A small sound classifier, trained from scratch: soap at rate 0.0039, trained on short read English sentences (LibriTTS-R).
Rows from block 13 of a small sound classifier, named by matrix and row number. Rows with one number belong to one neuron. Each number is 128 + 24 x the weight over its row's rms, rounded and kept within 0 to 255. All counts start at 0.
After each neuron's rows are labels from the 100 clips, of 14976, where the neuron reaches its highest value: "loudest" is the band of the loudest frequency at the time of the peak. Only what is clearly more common there than usual is listed. The data: short read English sentences (LibriTTS-R). In brackets: how many of the 100.
# fc1: MLP up (model.blocks.13.mlp.fc1.weight, 640x160), inputs 0-79
# fc2: MLP down (model.blocks.13.mlp.fc2.weight, 160x640, transposed), outputs 0-79

fc1.508 [118  94 116 100 138 110 115 139 105 124 124 111  82 144 180 127 107 163 143  86 121 139 132 151 131  85 126 130 130 172 155 158 148 134  88 110 127 123 150 111 162 132 141 131 187 100 147  92  62 163 131 153 117 139 138  88 163 158 117 169 107 133 116 167 118 119  90 130 116 146 240  99 129 109 121 148  83 139 130 100]
fc2.508 [115 129 114 133 121 152 105 143 135 185 126 132 126 121 140 140 110 106 134 173 108 127 130 164 104 118 121 118 160 159 152 139  92 142 142 102  78 148 102 138 133 119 143 121 131 134 149 119 102 120  60 113 101 135 132 134 137  49 121 126  94 145 143  91 158 113 124  83  92 139 151 126 112 109 120 130 185 111  97 170]
loudest: 4000 to 8000 Hz (47)

fc1.559 [133 134  93 114 120 114 109 160 144 151 104 144 131 136  64 175 138 150 122  95 146 109 118 123 114 124 129 129 126 126 133 159 128 103 106  93 125 161 118 140 152 117  97 115 114  83 129 166 113 144 160 152 148 169  83 142  96 121 119 151  83 129 100 127 127 140 102 137 159 112 153 111 170 121 155 103 141  89 172 160]
fc2.559 [108 125 150 166 127 124 113 101 124 134 130 122 118 136 137 175 117 142 118 137 128 151 143 132 130 136 165  98 143  92 170 139 117 122 127 155  84 114  94 113  91 146 145 105 136 161 113 102 124 120 147 131 130 114 110 130  62 133 169  68 126 114  72 103 162 134 124 159 157 134 162 135 137 128 120 148 162 157 129 154]
loudest: 4000 to 8000 Hz (58)

fc1.424 [141 121 134 118 146  87  85 147 156 123  87 131 123 133 115 127 125 127  96 178  96 150 110 127  88 150 114  98 121 117 116 113 129 132 162 104 116 136  85 116 111 131 109  95 156 163 121 119 126 142 126 124 117 169 133 119 216 148 125 188 134 104 106 149 140 133  97 135 157 125 109 103 108 139 115 119 169 173 111 133]
fc2.424 [145 146 107 154 130 113 142 137 152 180 102 165 122 162 100 140  75 145 151 122  81 101 123 135  96 140 117  98 136  71 132 110 149 155 128  75 114  66 136 142 124 103 136 129 108 161 120 114 131 145 128 136 159 136 122 108 170 119 133  85 132 138 112 153 129 116 103 114 125 126 143 143 151 144 119 172 125 110 128 116]
loudest: 500 to 1000 Hz (43)

fc1.416 [149  98  96 116 131  94 136 115  82 137 131 129 162 138 157 173 141 154 123 138 139 138 149  87 105 121 109 124 132 239 122 127  92  97 120 147 147 120 132 132 150 121 154 108 111 125 199 126 112 134 158 150  87 126 122 110 166 122 127 115 124 111 118 120 115 144 114  86 121 121 128  84 131 115 176 125  96 111 116 112]
fc2.416 [135 107 124 164 164 115 100 166  89 159 143 136 143 147 118 108 116 115 137 131 135 133 122 146 114 111 115 105 125 153 107  98  97 157 105 111 118 131  95 115 162 110 156 112 111 113 123 169 161 139 107 125 138  96 108 111 105 120 101 145 122 130 128 143 100 125 167  76 122 128 119 101 148 122 140 135 131 123 100 130]
loudest: 4000 to 8000 Hz (99)

fc1.427 [144 169 115  76 125 142 136 110 149 163 138 106 143 127 135 108 129 139 129 158 116 148 158  98 116 132 102 109 174 112 130 150 130 156 116  81 142 159  75 100  99  96 143 110  94 112 138 183 110 118 129 129  90 110  81 154 145 137 138 129 114 136 105  92 100 155 105 114 151 113  76 136  99 127 116 131 134 140 125 158]
fc2.427 [126 149 130 124 131 117 144 106 133 177 120 120 130 126 164 181 150 124 142 134 162 123 147 110  99 127  79 106 151  96 145  87 105 113 116  86 128 120 117 139 120 135 115 122 104 128 145 105 126 129 148 143 128 150 117 131 143 108 110  43 129 135 105 104 140 146  94 204 136 139  98 137  80 115 120 130  86  94 152 136]
loudest: 500 to 1000 Hz (62)

fc1.539 [ 90 132 113 143 129 145 146 144 154 133  93  95 150 132 147 117  99 180 119 150 130 110 150 124 122 156 179 114 110 115  94 126 127 122 143 137 120 129 153 153 107 123 129 157 108 100 110 100 108 151 146 129  91 184 142 159 167  98 111 133 135 113 171 120 116 135 130 151 157 144 126 144 141 170  99 153 127  91 127 128]
fc2.539 [154 117 133 125 139 120 134 134 104 122 130 122 109 141 150 120 157 134 151 167 102 115 127 123 140 169 122 138 178 146 142 138 108 123 182 113 177 143 158 133  94 110 112  97 110 108 198  92 126 171 140 140 189 126 144 113 123 120 131 151 140 112 130 127 152 139 114 108  89 150 136 153 120 119 158 116 124 141 124 144]
loudest: 500 to 1000 Hz (46); 250 to 500 Hz (46)

fc1.626 [131  79 125 148 110 117 136 159 124 123 132 117 102 161 126 114 111  93 117 109 143 155 127  94 138  72 121 146 108  79 136 130 141 138 141 183 108 115 127 116 122 100 161 123 113 105 127 138 117 176 142 140 130 127  60  83 183  91 135  73  95 143 153 154 142 129  92 142 139 101 205 149 182 138  94 173 136 142 124 108]
fc2.626 [122 142 108 140 139 100 117 104 111 178 114 170 113 123 123  88 101  75 108 152 210 134 118 127 103 141 143 107 121 140 155 103 139 145 137 123 143 146 108 125 139 136 126  96 143 144 171 128 116 107 163 149  91 127 121 124 126  99 135 123 128 111 190  91 119 127 140 108 107  93 116 137 160 119  95  97 182  88 119 127]
loudest: 4000 to 8000 Hz (37)

fc1.494 [151 151 126 153  87  84 104 124 135 136  97 145  95 157 106 132 124 103 136 159 128 124 185 106 123  60 133 127 138 107 127 125 157 122 103 118 139 132 143 129 157 137  67 130  79  93 160 126 109 158 146 174 115 125 120 112  88 127 121 153 122 158 105 108 120 129 116  96 134 154 138 107 151 113 170 138 109 124 145 125]
fc2.494 [112 147 129 120  78 123 139 129 127 113 129 123 125 137 134 130 152 121 117 134 129 153 132 141 132 142 164 167  96 138 137 118 173 150 135 144 108 116 130 124 100 141 134 127 115 163  94 154 153  97  99 122 135 139 145 181 106 113 110  98 123 141 144 142  94 131 175 115 167 149 109 128 153 142 138 109 150 115 126 150]
loudest: 500 to 1000 Hz (49); 250 to 500 Hz (38)

fc1.21 [117 109 100 105 150 151 160 188 133 130  92 108 142 149 143 150 119 162 106 182 119 117 146 127 142  92 130 123  92 162 130 186 103 129 134 134 114 138 109 123  95 120 134 124 130 142 177 139  83 194 125  83 122 121  96 109 130 111 147 138 131 113 142 115 106 122 168  88 145 110 124 127 101 120 168 112 143 139 153  74]
fc2.21 [121 109 154 137 175 140 115 131 165 157 126 196 116 149 110 136 137 162 136 130 130 108 160 153 116 127 141 141 134 133 144 115 118  91 120 122 178 155 136 152 145 118 119 101 146 147 143 103 124 116 104 164  80 141 155 130 150 151 117 117 113 147 102  98 114 104  92 189 126 106 107 155 182 169 118 117 145  86 107 134]
loudest: 4000 to 8000 Hz (98)

fc1.204 [163  99 127 168 106 112 119 142 172 121 154 125 102 150 112 136 122 100 154 126 112 129 129 134 142 117 113 154 153 138 141 139 125 133 139  67 152 114 121 134 130 162  99 138 175 141 169  78 107 164 165 140 125 130 140 136 182 139 145 137 111 145 101 159 119 102  98 160  96 125  94 105 150 107 156 166 132 107 175 110]
fc2.204 [134 106 130 110 112 130 131  95 129 174 113 109 159 116 109 150 142 146 127 115 116 165 126 111 134 116 122 126 104 147 104 116 127  69 142  99 124  81 142 106 120 114 136  96 145 149 144 155 102 135  97 137 122 101 141  97 119  95 135  70 106 137 124 122 138 125 131 145 116 124 115 117 122  78 120 163 124 134 152 136]
loudest: 250 to 500 Hz (42)

fc1.257 [115 135 112 106 108  99 102 129 124 177 145 128 112 161 128 122 135 144  79 114 133 150 109 135  96 150 156 121 132 118 146 134 119 171 141 177 131 157 163 124  94 113  99 155 143 136 157 118 116 124 142 133  97 138 151 112 125 129 122 150 108  92 129 134 116 113 135 131 173 161 154  80 149 151 117 147  95 128 144 110]
fc2.257 [ 99 127 138 118 115 165 113 156 109 132 108 155 139 172 120  74  97 133 164 157  83 116 108 141  93 142 102 140 138 117 105 156 121 181 150 109  85 156 130 126 120 139 147  93 147 152 125 145 180 118 119 133  78 105 109 116 131 152 149 132 122 126 139 135 136 128 107 120 130 116 115 127 129 138  90 146 169 142 128 123]
loudest: 250 to 500 Hz (61); 500 to 1000 Hz (25)

fc1.639 [155 112 130 183 156 133 107 122 115 105 174 115  84 108 132 119 100 165 105 128 150 132 141 142 144  95 149 150 136 161 117 130 103 133  93 128 125 104 127 164 114 181 123 163 117 135 108 115  76 102 151 116 111 112  96  88 113 143 162 139 127 102 137 106 126  99 133 127 201 119 127 179 151 113 109 149 102 126 129 122]
fc2.639 [118 129 120 112 122 131 104 121 120 123 157 159 126 130 134 134 192 127 103 135 106 165 121  92 109 122  85 162 161 130 135 162  82 151 110 121 112 123  84 133 102 144 112 141 180 143 117 137  66 120  98 155 124 139 143 157 149 102 162 118 133 117 146 160 168 118 130 136 142 114 110 126 131 122 160 156  88 159 114 113]
loudest: 250 to 500 Hz (43)

fc1.568 [115 139 130 120 130 109 137 157 133 108 102 108 178 148 153 128 113 153  96 151 153  82 124 129 137 126 115  99 118 123 113 119 103 143  90 130  80 123  93  97 125  99 134  71 106 145 125 150  93 107 163 134 112 136 137 145 139 137 112 179 127 168  88 108 146 123 121 113 147 129  62 163 127  94 120  98 173 170 122 153]
fc2.568 [136 150 129 139 150 146 121 125  80 177 153 136 125 109 103 122  88 109 123  81 124 117 128 143 103 130 132 139  85 135 141 146 110 123 102 159 115 107 158  96 110 125 136 144  78 126 154 130  95  92 159 140 137 129 109 120 116 105 122  94 179 123 119 158 158 103 132 165 128 122 138  86  99 137 127 144 110 154 150 131]
loudest: 500 to 1000 Hz (42)

fc1.590 [129 119  75  77  79 145 118 167 122 109 153 120 123 157 154 115 105 134 109 196 107 128 135 155 111  93 136 167 133  97  99 157 116 134 124 126 125  97 162 111  95 138 102 123 142 123 111 114 132 166 131 121 142 105 132 144 150 155  88 133  91 138 106 141 121 104 136 112 118 117  88 125 126 159 211 149 121 156 137 156]
fc2.590 [139 120  95 108 117 129 145 132 106 114 142  90 121 122 114 140 100 123 130 158 146  92 122 131 143 107 153 130 110 151 126 150 161 141 115 119  91 135 115  96 125 133 124 114 121 181 119 134 163 130 113  95 123 110 142 177 143 109  94  93 148 132  87 119 149 125 141  99 131 124 101 143 163  63 132  99 142 145 133 121]
loudest: 500 to 1000 Hz (32)

fc1.574 [115 106 134 127 132 169 142 129 151 105 109 163 141 134 125 112 164 124 105  99 122  98 195 102 108 125 137 129 118 139 158 105 108 137 116  81 212 129 130 145  99 120  95  96 104 136 109 152 107 174 123 115  88 108 145 125 103 133 114 136 154 111 140 156 127 136 148 149 155  99 124 112 160 143  79 137 144  99 142 138]
fc2.574 [140 128 135 137 146 141 128 108 126 101 111 145 147 126 137 141 153 140 114 151  67 119 114 162 134 149  83 159 157 119 136 117 140 160 128 109 141 172 145 146 110 130 125 112 121  94 112 146 164 157 116 109 115 194 141 102 135 128 115 110 116  99 106 114 125 106 135 133 132  97 189 140  92 135 119 135 155 157 138 121]
loudest: 250 to 500 Hz (40)

fc1.633 [101 134  99 180 114 112 147 120 144 123 105 140  91 131 116 128 109  99 149 161 142 177 141 141  79 133 148 100 136 129 131 117 169 168 112 111  99 134 131 149 100  92 108 112 141 128 130 188  79 133 161 175 127 106 157 111 120 108 129 125  96 120  92  92 118 107 126  98 129 149 119 103 158  66 131 134 119 148 136 154]
fc2.633 [153 148 119 111  99 148 124 101  78 158 150 139 159 135 132 149 104 120 140  68 152 115  98 129 110 127 134 117 116 110 110 110 119 113 141 161  76 107 131 160  92 135 106 146 137 119 158 101  74 135 103 143  92 165 148 103  84 129 102 167 147 122 105  45 105 152 110  70  98 120 104 119 144 114 130 134 128 130 140 107]
loudest: 250 to 500 Hz (44)

fc1.412 [107 122 164 115 158 151 126 141 126 133 131  96 165 156 117 109 135 109 109 151 140 135 151 110 145 125 120 123  95  99 107 127 131 123 123 163 140 135  85  88 107 140 139 101  86 112 127 149 124 132 100 157 129 124  97 120 146 144 155 155 135 124 124 117 129 137  75 110  84 139 116  93 153 106  97 155 131 114 141 144]
fc2.412 [130 111 140 148 150 150 139 148 128 103 107 168 110 140 113 178 133 132 123 118 112 122 137 113 137 104 126 141 143 118 103 117 124 116 128 136 162 136  92 136 137 162 124  97 143 115 126 145 174 154 135  99 146 164  95 135  85 189  89 109 143 125 145 124 127 114 109 104 144 172 126 135 181 145 112 129 127  92 115 113]
loudest: 250 to 500 Hz (64)

fc1.102 [119  90 117 160 143 122 121 164 150  94  91 151 142 125 118 132 122 160 124 124 139 111 132 107 144  97 133  98 134 137 110  87  89 157 120 114 142 120 135 154 141 179  97 115 161 124 161 115  89 130 139 126  97 132 109 132 188 121 154 150 125 137 165  83 120 125 146 151 128 115 102 107 145 143 143 126 123 112 186 142]
fc2.102 [157 135  99  98 136 116 142 169 179 144  70 106 123 157 145 135 128 117  83 116 131 117  83 117 151 116 136 115 124 141 134 108 171 104 109  75 112 119 133 143 111 116 103 161 136 174 119 106 173 139 125 116 148 126 117 147 124 148 149 107 126 138 178 125 153 130 136 118 167 142 100  92 182 115  80 176 116 162 170 146]
loudest: 250 to 500 Hz (46)