Rows from block 13, named by matrix and row number. Rows with one number belong to one attention dimension. Each number is 128 + 24 x the weight over its row's rms, rounded and kept within 0 to 255. All counts start at 0. Numbers have three digits each. After the name is the row's rms in percent of the matrix's.
# q: attention query, key and value (stacked) (model.blocks.13.attn.qkv.weight, 384x160, the q third), inputs 0-159
# k: attention query, key and value (stacked) (model.blocks.13.attn.qkv.weight, 384x160, the k third), inputs 0-159
q.51 072:162129133112124090155105058134110201095137156120135128099110128137151142131109134135140125123134102104123117116180083106124139087139135147145091120118130085087141127128137163097162136120118120151160117133113133077128114117141126133166135129124178180144124140124129145116122103129084164116139164159097134124090127127163154139136138175119177156131112130098159155150117118129184172099155159140139129103144108115142153104130123124108131088117123114112167107098125123131105063120122149
q.52 074:124115099139135108140116146108112111161101147135119137126082126083161077157124143132140123131125100161118147122141127119133129088117132163123126151116151098122116098139111114137113105136136172125105085109138132143148106142144143153108100130158059107114160124156136123150086095160116087161123088100147141091140105129143132116121147097171164120183124199104128087087115135169135110121120140120132106192164142145175122105115105160169135144110098139106126131150103109140150104098125150
q.53 067:115125126149164150095079119116149114134111114140132099121103119090135118164141137137114130105105130070095114148098119139121126105150097156131137091113139141151145113149110074125128188095086141117129102127156108111122139076118102162155115109117125137162135115128109134123158092149142085123102154096128131107209126123130134098097130131145128111144112099132157125144142126123111096130122094101137077168122098139190113108124146109150109124190116147110169149138081104140117157161128151
q.54 100:126135113091131135106122119115133117144156144138127147114176126074179153096136141128092118080159101147154136076148155137130090125118143148122139109126117119123115138131114136135135118133121128167131149099178119115173076123116093164163101137134089121147166146115150127145128179133097104120137133130156140134153119136090099125135143118150112143169103139113132109145137102089134171141151187101157138118132138134156167126134118126114132132094089134110147095057105179155154165130131177
q.55 102:167118170094129131109121167175126116124143078091122152126105135150114134104139146138142125134097149122076116105136130140146170123136134135167145130098090165138134121117156103126132140142134117128128148140091093161145112100111119156123114138122153134159143132135088156149119121114165104107126131124139117123177130122118104134177151164144128140168151153149108114105152111096053126102148079096080147103084134106121100118101112173119128161090146092115141126136124107138155061144137169
q.56 076:082118085133119157126125146117157139094131136133158147142123118105129136152159134146110125108131120131102158080158144143131118134042102124168121120103151120119114099119155155117148117103154139128116087149152161108177106126116124137155110132149086146121152111141131150149138106140103162118136152142096164116196176144146136117094168156113134146145115148071111106141110117119121140134133102127131118077089097116092133129118102128122125145145152070127171144156120179157172113147120143
q.57 088:098114162111127150098068166121160111127146148116118128102143168131128089105146117152153114109090136102150116127143129118151117182092113102138164113098105133126135107093176120138103146112115109134118098163161130145099171111125168122181165137136127134136126120113138107136155130144119157086135122140128090129130160075134105115140108149145119115154125149103063145126087147120114120142110145115110157088103111126155149157130101115165087079112166112150103140146129161139114160123128186
q.58 102:110089116124129148134177134103117082146104100085142202122131129134181121097150112154124128099147094121105153074134146157175103153117127174110181100151137130093112128141137105109116118143149139158143113173157122105135146123099082170132130132130102115099141127130114117150158119087089076102092096107136119099159137162105139130157121050126109124143134114128152119138126121137158134094116093136133123133123130093139168116123133147092150147105125148140148137118136144131120128120091146
q.59 093:146149170096142069111176112116126093093127154126133124124118113112141103082104151165118098112116115138143137100139111124136144100118136124108119160153149106138132135132169131150124121155134124108118154137114167146134185110116106156126095100137174159099167120126134123066138123099064136126114106121094115109135155148159156115105139147122127109136167078128156091131100152134158128151129116139131136127185161133158142109121102170071138138104127103170127130084127092129102107086133139
q.60 074:155188134151186139176064112131106136116103100166118099125149152164104121103107125144141143107098110086090165164167154105131119140120126132158097086132086085149140103148135138093146117118131129123141114117103130089126109136151105180139134147110124118121097135115105129114117143175111090161104092132112107130098108101080114126125107100104138075111144132127150112127114154135137105118143136111132127105144092135106170116138107109123120114148098171130152087158123112143109143088116162
q.61 102:128086110145132180125181156111168118163079096152138157137120166214093161107136116137122114142137106125112177121078088095162140139115110154157130133148097152112096142095146150109155078147107136120119084147143111112124125151124151122133122169116062130105130120120113110099138101119116099138113129146160114144147122140117115128134120099126117099157130072132123115122121118140136136121145086085142114106143113110146154092117170157113143152115107120129155107111134090136128124153093130
q.62 066:128183098133158101160124138136106123129124134142143174126112113114067140117094163137130129156093115115149115101133160139128164104161136131131128125137164114148107095149146115142148105155125094092146106141104114171121105131150148136110102094148130154128121134116128128163142127133075149114113057116145102134117137126142134091083184129099155095103145107108120133155160161094149099082139122145136106106183146145146110117144140138131102134161105132129171129127148088149154164086120181
q.63 089:112113123099115135098140121125152110126082135115124113148086139152131137131140112143109093133122162110157146133113130095156111125115102136096104115110139136156136044103162093095155110131130108091101104127097124118118123097117139105126083145094138158144122127112136139084141160177107101165115116099106109104159151125123133146116103105205102123173102106143160141122114114126145137151106098136109092108210103095120147112104170144156127085128141106122129116125099138108102109153119122
q.64 102:128168105123104112123150142092115147109106132154178167153116148111089120137131126117109139156121150184149148112118193132143108113119122136064100127138107162153110171136144095146168110078146163160107115146136083115118110114128112081120135151116071142134115115133107149159126144134099117119131134144170124104108170106074132128117100143142108108093116156115086136153103134097111136108157075107107116201143114126135137125125111125111129112147112137094127139124103095156124110146129134
q.65 118:161121176101145106122138141116118096143130125095131109114068161136131103110099135124079133140121118131174154128112164098115148137119129149152151174089150139115108130169044125129090107142129151150139122150128119108076158114139122178118147093123074113140137106134147086122114149119115150130112150137108113117188146141138121133134161129120145090125137116127086116132145129108138121130146114129164085102085138114135095118120158140103106120127130151146139146108134096101077182084108120
q.66 105:121113126129130089124127145155108108108096173149135123083120176179163113147117163129150120146078133093110152081131177106128108106122112147160080111151147152103140148123115137128132130115105188147128139133132165135132137132105084085103163113126102120139143108133141102136138154126185147109138144166125169140115118119127122131091107165113154144121137088107179122102144133136094128145122145101120117129115129103132148118117132119129136065144135056126162111106103154084106167111143117
q.67 134:121187117115143183111103104134089148103153153121133116112125133149146152194112117136137121175123072121114080158128115114097160106137136109176152121130094133194169117124166109111097132117103094113120119155145142100130125139110179115092122159135161117102125118144110123108132127129137098097098119121125154155138144135131174094117146141100140145097138118078131118146137128113165139149116121141142100123155103149145168124131100130147095166126116141139082075102161130091112155135144132
q.68 122:158109180124137125127154150158118152087087109123170166159100107097106179139150102136089115139111119132166118084122167114121118122171115122126104152128173112112113082150153143179114129136125084166104135122186122162118112127135100122150087127098108117095171142111129138123125094101071154149148107142124131110118127146152141116117127104139131131177118145154113131126113151073147145107089126141117148118080101148140097131139143160128153125119134122105104114119119125120170130082161134
q.69 139:110101133107129103136119119128095125109142103096120116134161104165112109105143115191111097074121132098125113121156123148102180131170141129089117176082178145168129195121167102109127120121109119127170150119097129138147117086093166137134168109134124108143149131126119142084144152169104101106086103121076102123156117143114129152138129154162173151141132147116130122113134112125098166135091080099127154171120093117162107129136125115144118119146130113111099127119125136114119134141106132
q.70 159:123107154111131144138143153135119120126151155121137135169083103148129094099115153149143127121134183147097115132159138124138143144161126099103141136105123105109108077141132147134106121155143143082137097135150128093051128105151082150131111156120158122107088134138128122144099123119057119125135118142114111124068158132157137136142134145065128100122153143113111148114135141138205132120126104140130170165109143140087118146137173148101147143109106183130140149154146087121134136103121112
k.51 092:138106121137110148111099122151108112196147130131172125156131058108165141090134112113078113124114164151114120120145102122121102156135137149123143101130124130133151125111108098129176124086069146099151148115122094150178148144080123173151140155095121160097114130133150166140162147141178105075111131155111147092138153151101123096119146144155107110141101097146109107101117126130108094141145133152125151148131132155133117134139137146138166113147160132166099134084162132125099134105142118
k.52 082:145182130130131116108147090122091142125146156109150164128109129112126162118159113163098124116096067083148154129132122158143155117100068087139126162147143135129138104127137135134110152101163114081124134146106139140109157164182096110100107097172141110170120126111139127123131159110177096157127147123141147148162131116134122139128146137059131125120175160100176133156114123091162124134138128112127112130139139120114106169113126153122150128093149098146137180112124152155120117132115083
k.53 084:104100101105135152137114166139127143108103170161123130164075135125084101114132108158142080145131113127153150126092123132114146141139135085124134126107139122119104125105118117134097132174157129165115114140160122136157092122106101138106123133117087076142118097125158150131124096117158133118144123106131106119152181111109106151174106091065125108104135145115114144085136124144126187144183108139138132088105136087103112135125143093103150161110080097147186118128099124101122151117125131
k.54 099:127109146127148080135138128160112116135138076129151151157123108124107115130131137066136124124128096093139149097133124131100118110111126100123131127167130144145139104112062114152159128142208157097152171123131149162127162125118156137127097131126169127104158148079121128159126175115142119111120149092141133129106108127125147103154187139128120129098183103160105134114159115173154162160167146106112123123135094136132170124149146121114135106123097153168162164176131129112139136131128116
k.55 106:111131078153136155136115152097071128107158115165152121120122130156117128131121053148101136143111138155120079155128099102152093136149179143152120126127106117112113140124097159134138129115143107126148105143164120115162080147139122150115126118115139121148097102118108152129094081172118156169138113124162145114130143131130141117091096078149141149139116110145136133174152140106072098120140108133081149138101115120089137144163093120141131148119084096133129098124145152159121135176078124
k.56 084:120115111118066108162101110137134115116150115141142134140135141091116131134108082105122153106144080114083163142150100117121141144165154093160099124156147140130105117131095101144134106088122173135139151093114154100085145137120125150107138161149128133149141141126136133153092118170106171123107136126152127152067100093091139116108149096140141091118124104127133139123108133106164141130173195103175141127126138164119142135160103166117125111127168165116151147115166131111145162132089160
k.57 081:112110121152095087121138106142142143140148141128145166139125127169146142160073087144116123169134133103133121152092161092128134125112117089153139103082110069100140117155103148143122156135074121161123123165155147131139132099121170133104121170138123126137091079150136102136134137121148126098150130135118088114102183100132132133154124126163156121146142121090152133132144120113119132122132194120135133113113098176085160097148124149108102125166168156111140121106148121093162149136170097
k.58 093:117140093153120144130101091142110139109143091136161110195081191085119140119124108121114128102114127056150171151116122109124147114112156125118095151143133144113125133138128108091148144184183117111101151125124136122123130153109102103125126149140176130084112129068123162175132163142156104097124170108150146161112096124141118122135125106087134135143141132130175180111091154170126145138145128137108092151112094142141155112131129121152115127134138119149154123104110094134136130133119130
k.59 090:146139159168122161151107113139157162150130114149154164124184124132113166119091144154162093146131175105145132153093104144152164100145116141162153139109148141165115150132099112102161131098134120125122141121079118164111124133120105091154110123136121125129071134134115165147130163132123093126099131130045091158209125128102140102142133135136100156107093113138130136114163159143103094140131140153126115104135144124155112135139134183128149127110110106132147114127145107148095154101139111
k.60 078:119078119144091169118128167122128090137140159106089143138121146134123113120118164118156121116125118174129111080127126102166122149114112125085128116147141129143119134088133143160103105119162127066166120145152145124126149125116153145109130134093091115118124164102121126111162157070187075128116162144144129134090158166132104151115081099080087155149147137157151113138147075132116079140131163130137123166129124128107110131120133132124145102105107131158123115146102124158101133176140130
k.61 103:120164130160088146138148121151074114102168147124118106140128166086125130100136120107126135147114090167100127138118136091141117125144107116105130093150133118174114142159150126120122128084122124109126113115115139123124091145203112117118133158160088130112101117089137116147129119089186134118114152172156135113069147108157125113143131119097126120114119161135170109149119115148143115141139175153100100159065102122148122124128102104132115081128154119110153135124160096107160143185138149
k.62 080:155130112124165136142152126131113146135104109127135197112180102148116124080120154150149124142124120117133121159152129138144179110133110149126139187146113159150104137118114126084137124072141146110116110090104121175113143142137084147111143178136082134113120136159137141116132157165142102071088147114132099158100176116110129136153100121126118149137092115122121105137141127185133145113104186138117151146148135151101095113124097157116160141094142124141111083137090111138105155109112120
k.63 096:142150132151144141129137115151128165135153154156158110145166110114126149149131101069160116111132095185131129151139083142135089121100139123113161124123153109108150119141115084174155110095083152185101053110124147134122097119121120174144123172144119098147141124110154091140137106090100174122075147133117137154115118123163142102166114113144102117111122155155118130137121112102091095140121139179179100120098148143118134118128123140129115138144167124121084124114124117135145159131128128
k.64 094:102123103101135095150087123173150129156119067129108108129104105163161134141133142092158157119128145096126158137119129140085134135118133150131105104151092074120091115170129128070107124154154122108126146134081127092160082139128171108133168134119165137085160128162060103154111085152109140165098097143083151134135114071162124150118112152160110106120131134125105136130141111114133149124133144104149127136108144106123116160116105121136086115109134138122149168131135112132138128140110109
k.65 111:103123145134108190117136152169159081127130132112158135136155110129113084140131108131130130128116118151083140151157123130106145088147142132141156089094122130178077103151154146141129158164131082157099127097114162147148086120160131104137124113160103107162157106117143168124113122143123110159151116145115094153103158135151080104112128131089083098103131089121139133141138121133152090155116148112110105141145104092165125088139146118137121111092092168076093125099125089129125119115133134
k.66 106:111068118137100151128104152120119135153086104122126157074097117191163122136109105093133117098100183095137130112123146118128142114104129125122186136128129112100144104146172104126132134129123163148138164106161181103123182120118086140097140135154074114143159128130131161115133159119119135129116156117152116146108156113125160107113110198125128112091151149087127118135147102126107128108148098143109109151137158141123131103132114148108102105100147098166147126089093124113127144106154155
k.67 120:122093181152149104119130164107123114125175159126122104117115116109118163141132109115141121145108115145112122138112144139134112098107099115081128109149122100138181114094123109115162142131130102144097161124136166132141103140152136108066130153164085144122087089133131111106118098108125103124142165113187094143195140109133072134109127111139127125136132085141112139168145107112124135114152140118134119168067094146119120120108087173123123106109128136131165108109098111128191116100129145
k.68 130:142143183153138130105139131116106137126093096131093080136140141066164147147105110092104119172149128156170128120127102159114072135108144131165138157085111147128111103125114154129144147140138159122123147132137137107107132164132131147091108107125129125138125127119104145143082112135189116094134110123155117126147153139131107114128110090137129117150119137116143155111147122130118147123131085147095095053129146142119137157090105134101137143152136105139097147125161071200096139080121145
k.69 129:167134109170144124136115153074139108159133118092151101090164134061103127102118112115149140091138138112127114145069099129115113137121177113148177130085119077145133127140091169150107138155113177131140096186157094116133097138144153151101121165159112143146086103109140149133122117125096102137109139115117111124133148153143136139100135145122098083141126118115117113154114113141100089132119104114105112114115179142109126136142099127115103113092153134126124170187116141142118137123107113
k.70 150:063157153116135119127113115115138100107087119119140130118092167158102089148145119113141140150100124136142142097121150149142095129120180173126150123160126147106147144129098141192125130109100126107165119165158115144124088159127145113136095168150172134096141158109169091117121121124130134138148156133087164152124134111139114129073133134082114107094096124132158132174110117167106140154129112079140083117145141166135106148118124095139153103123155123152103120109173100115145109108112116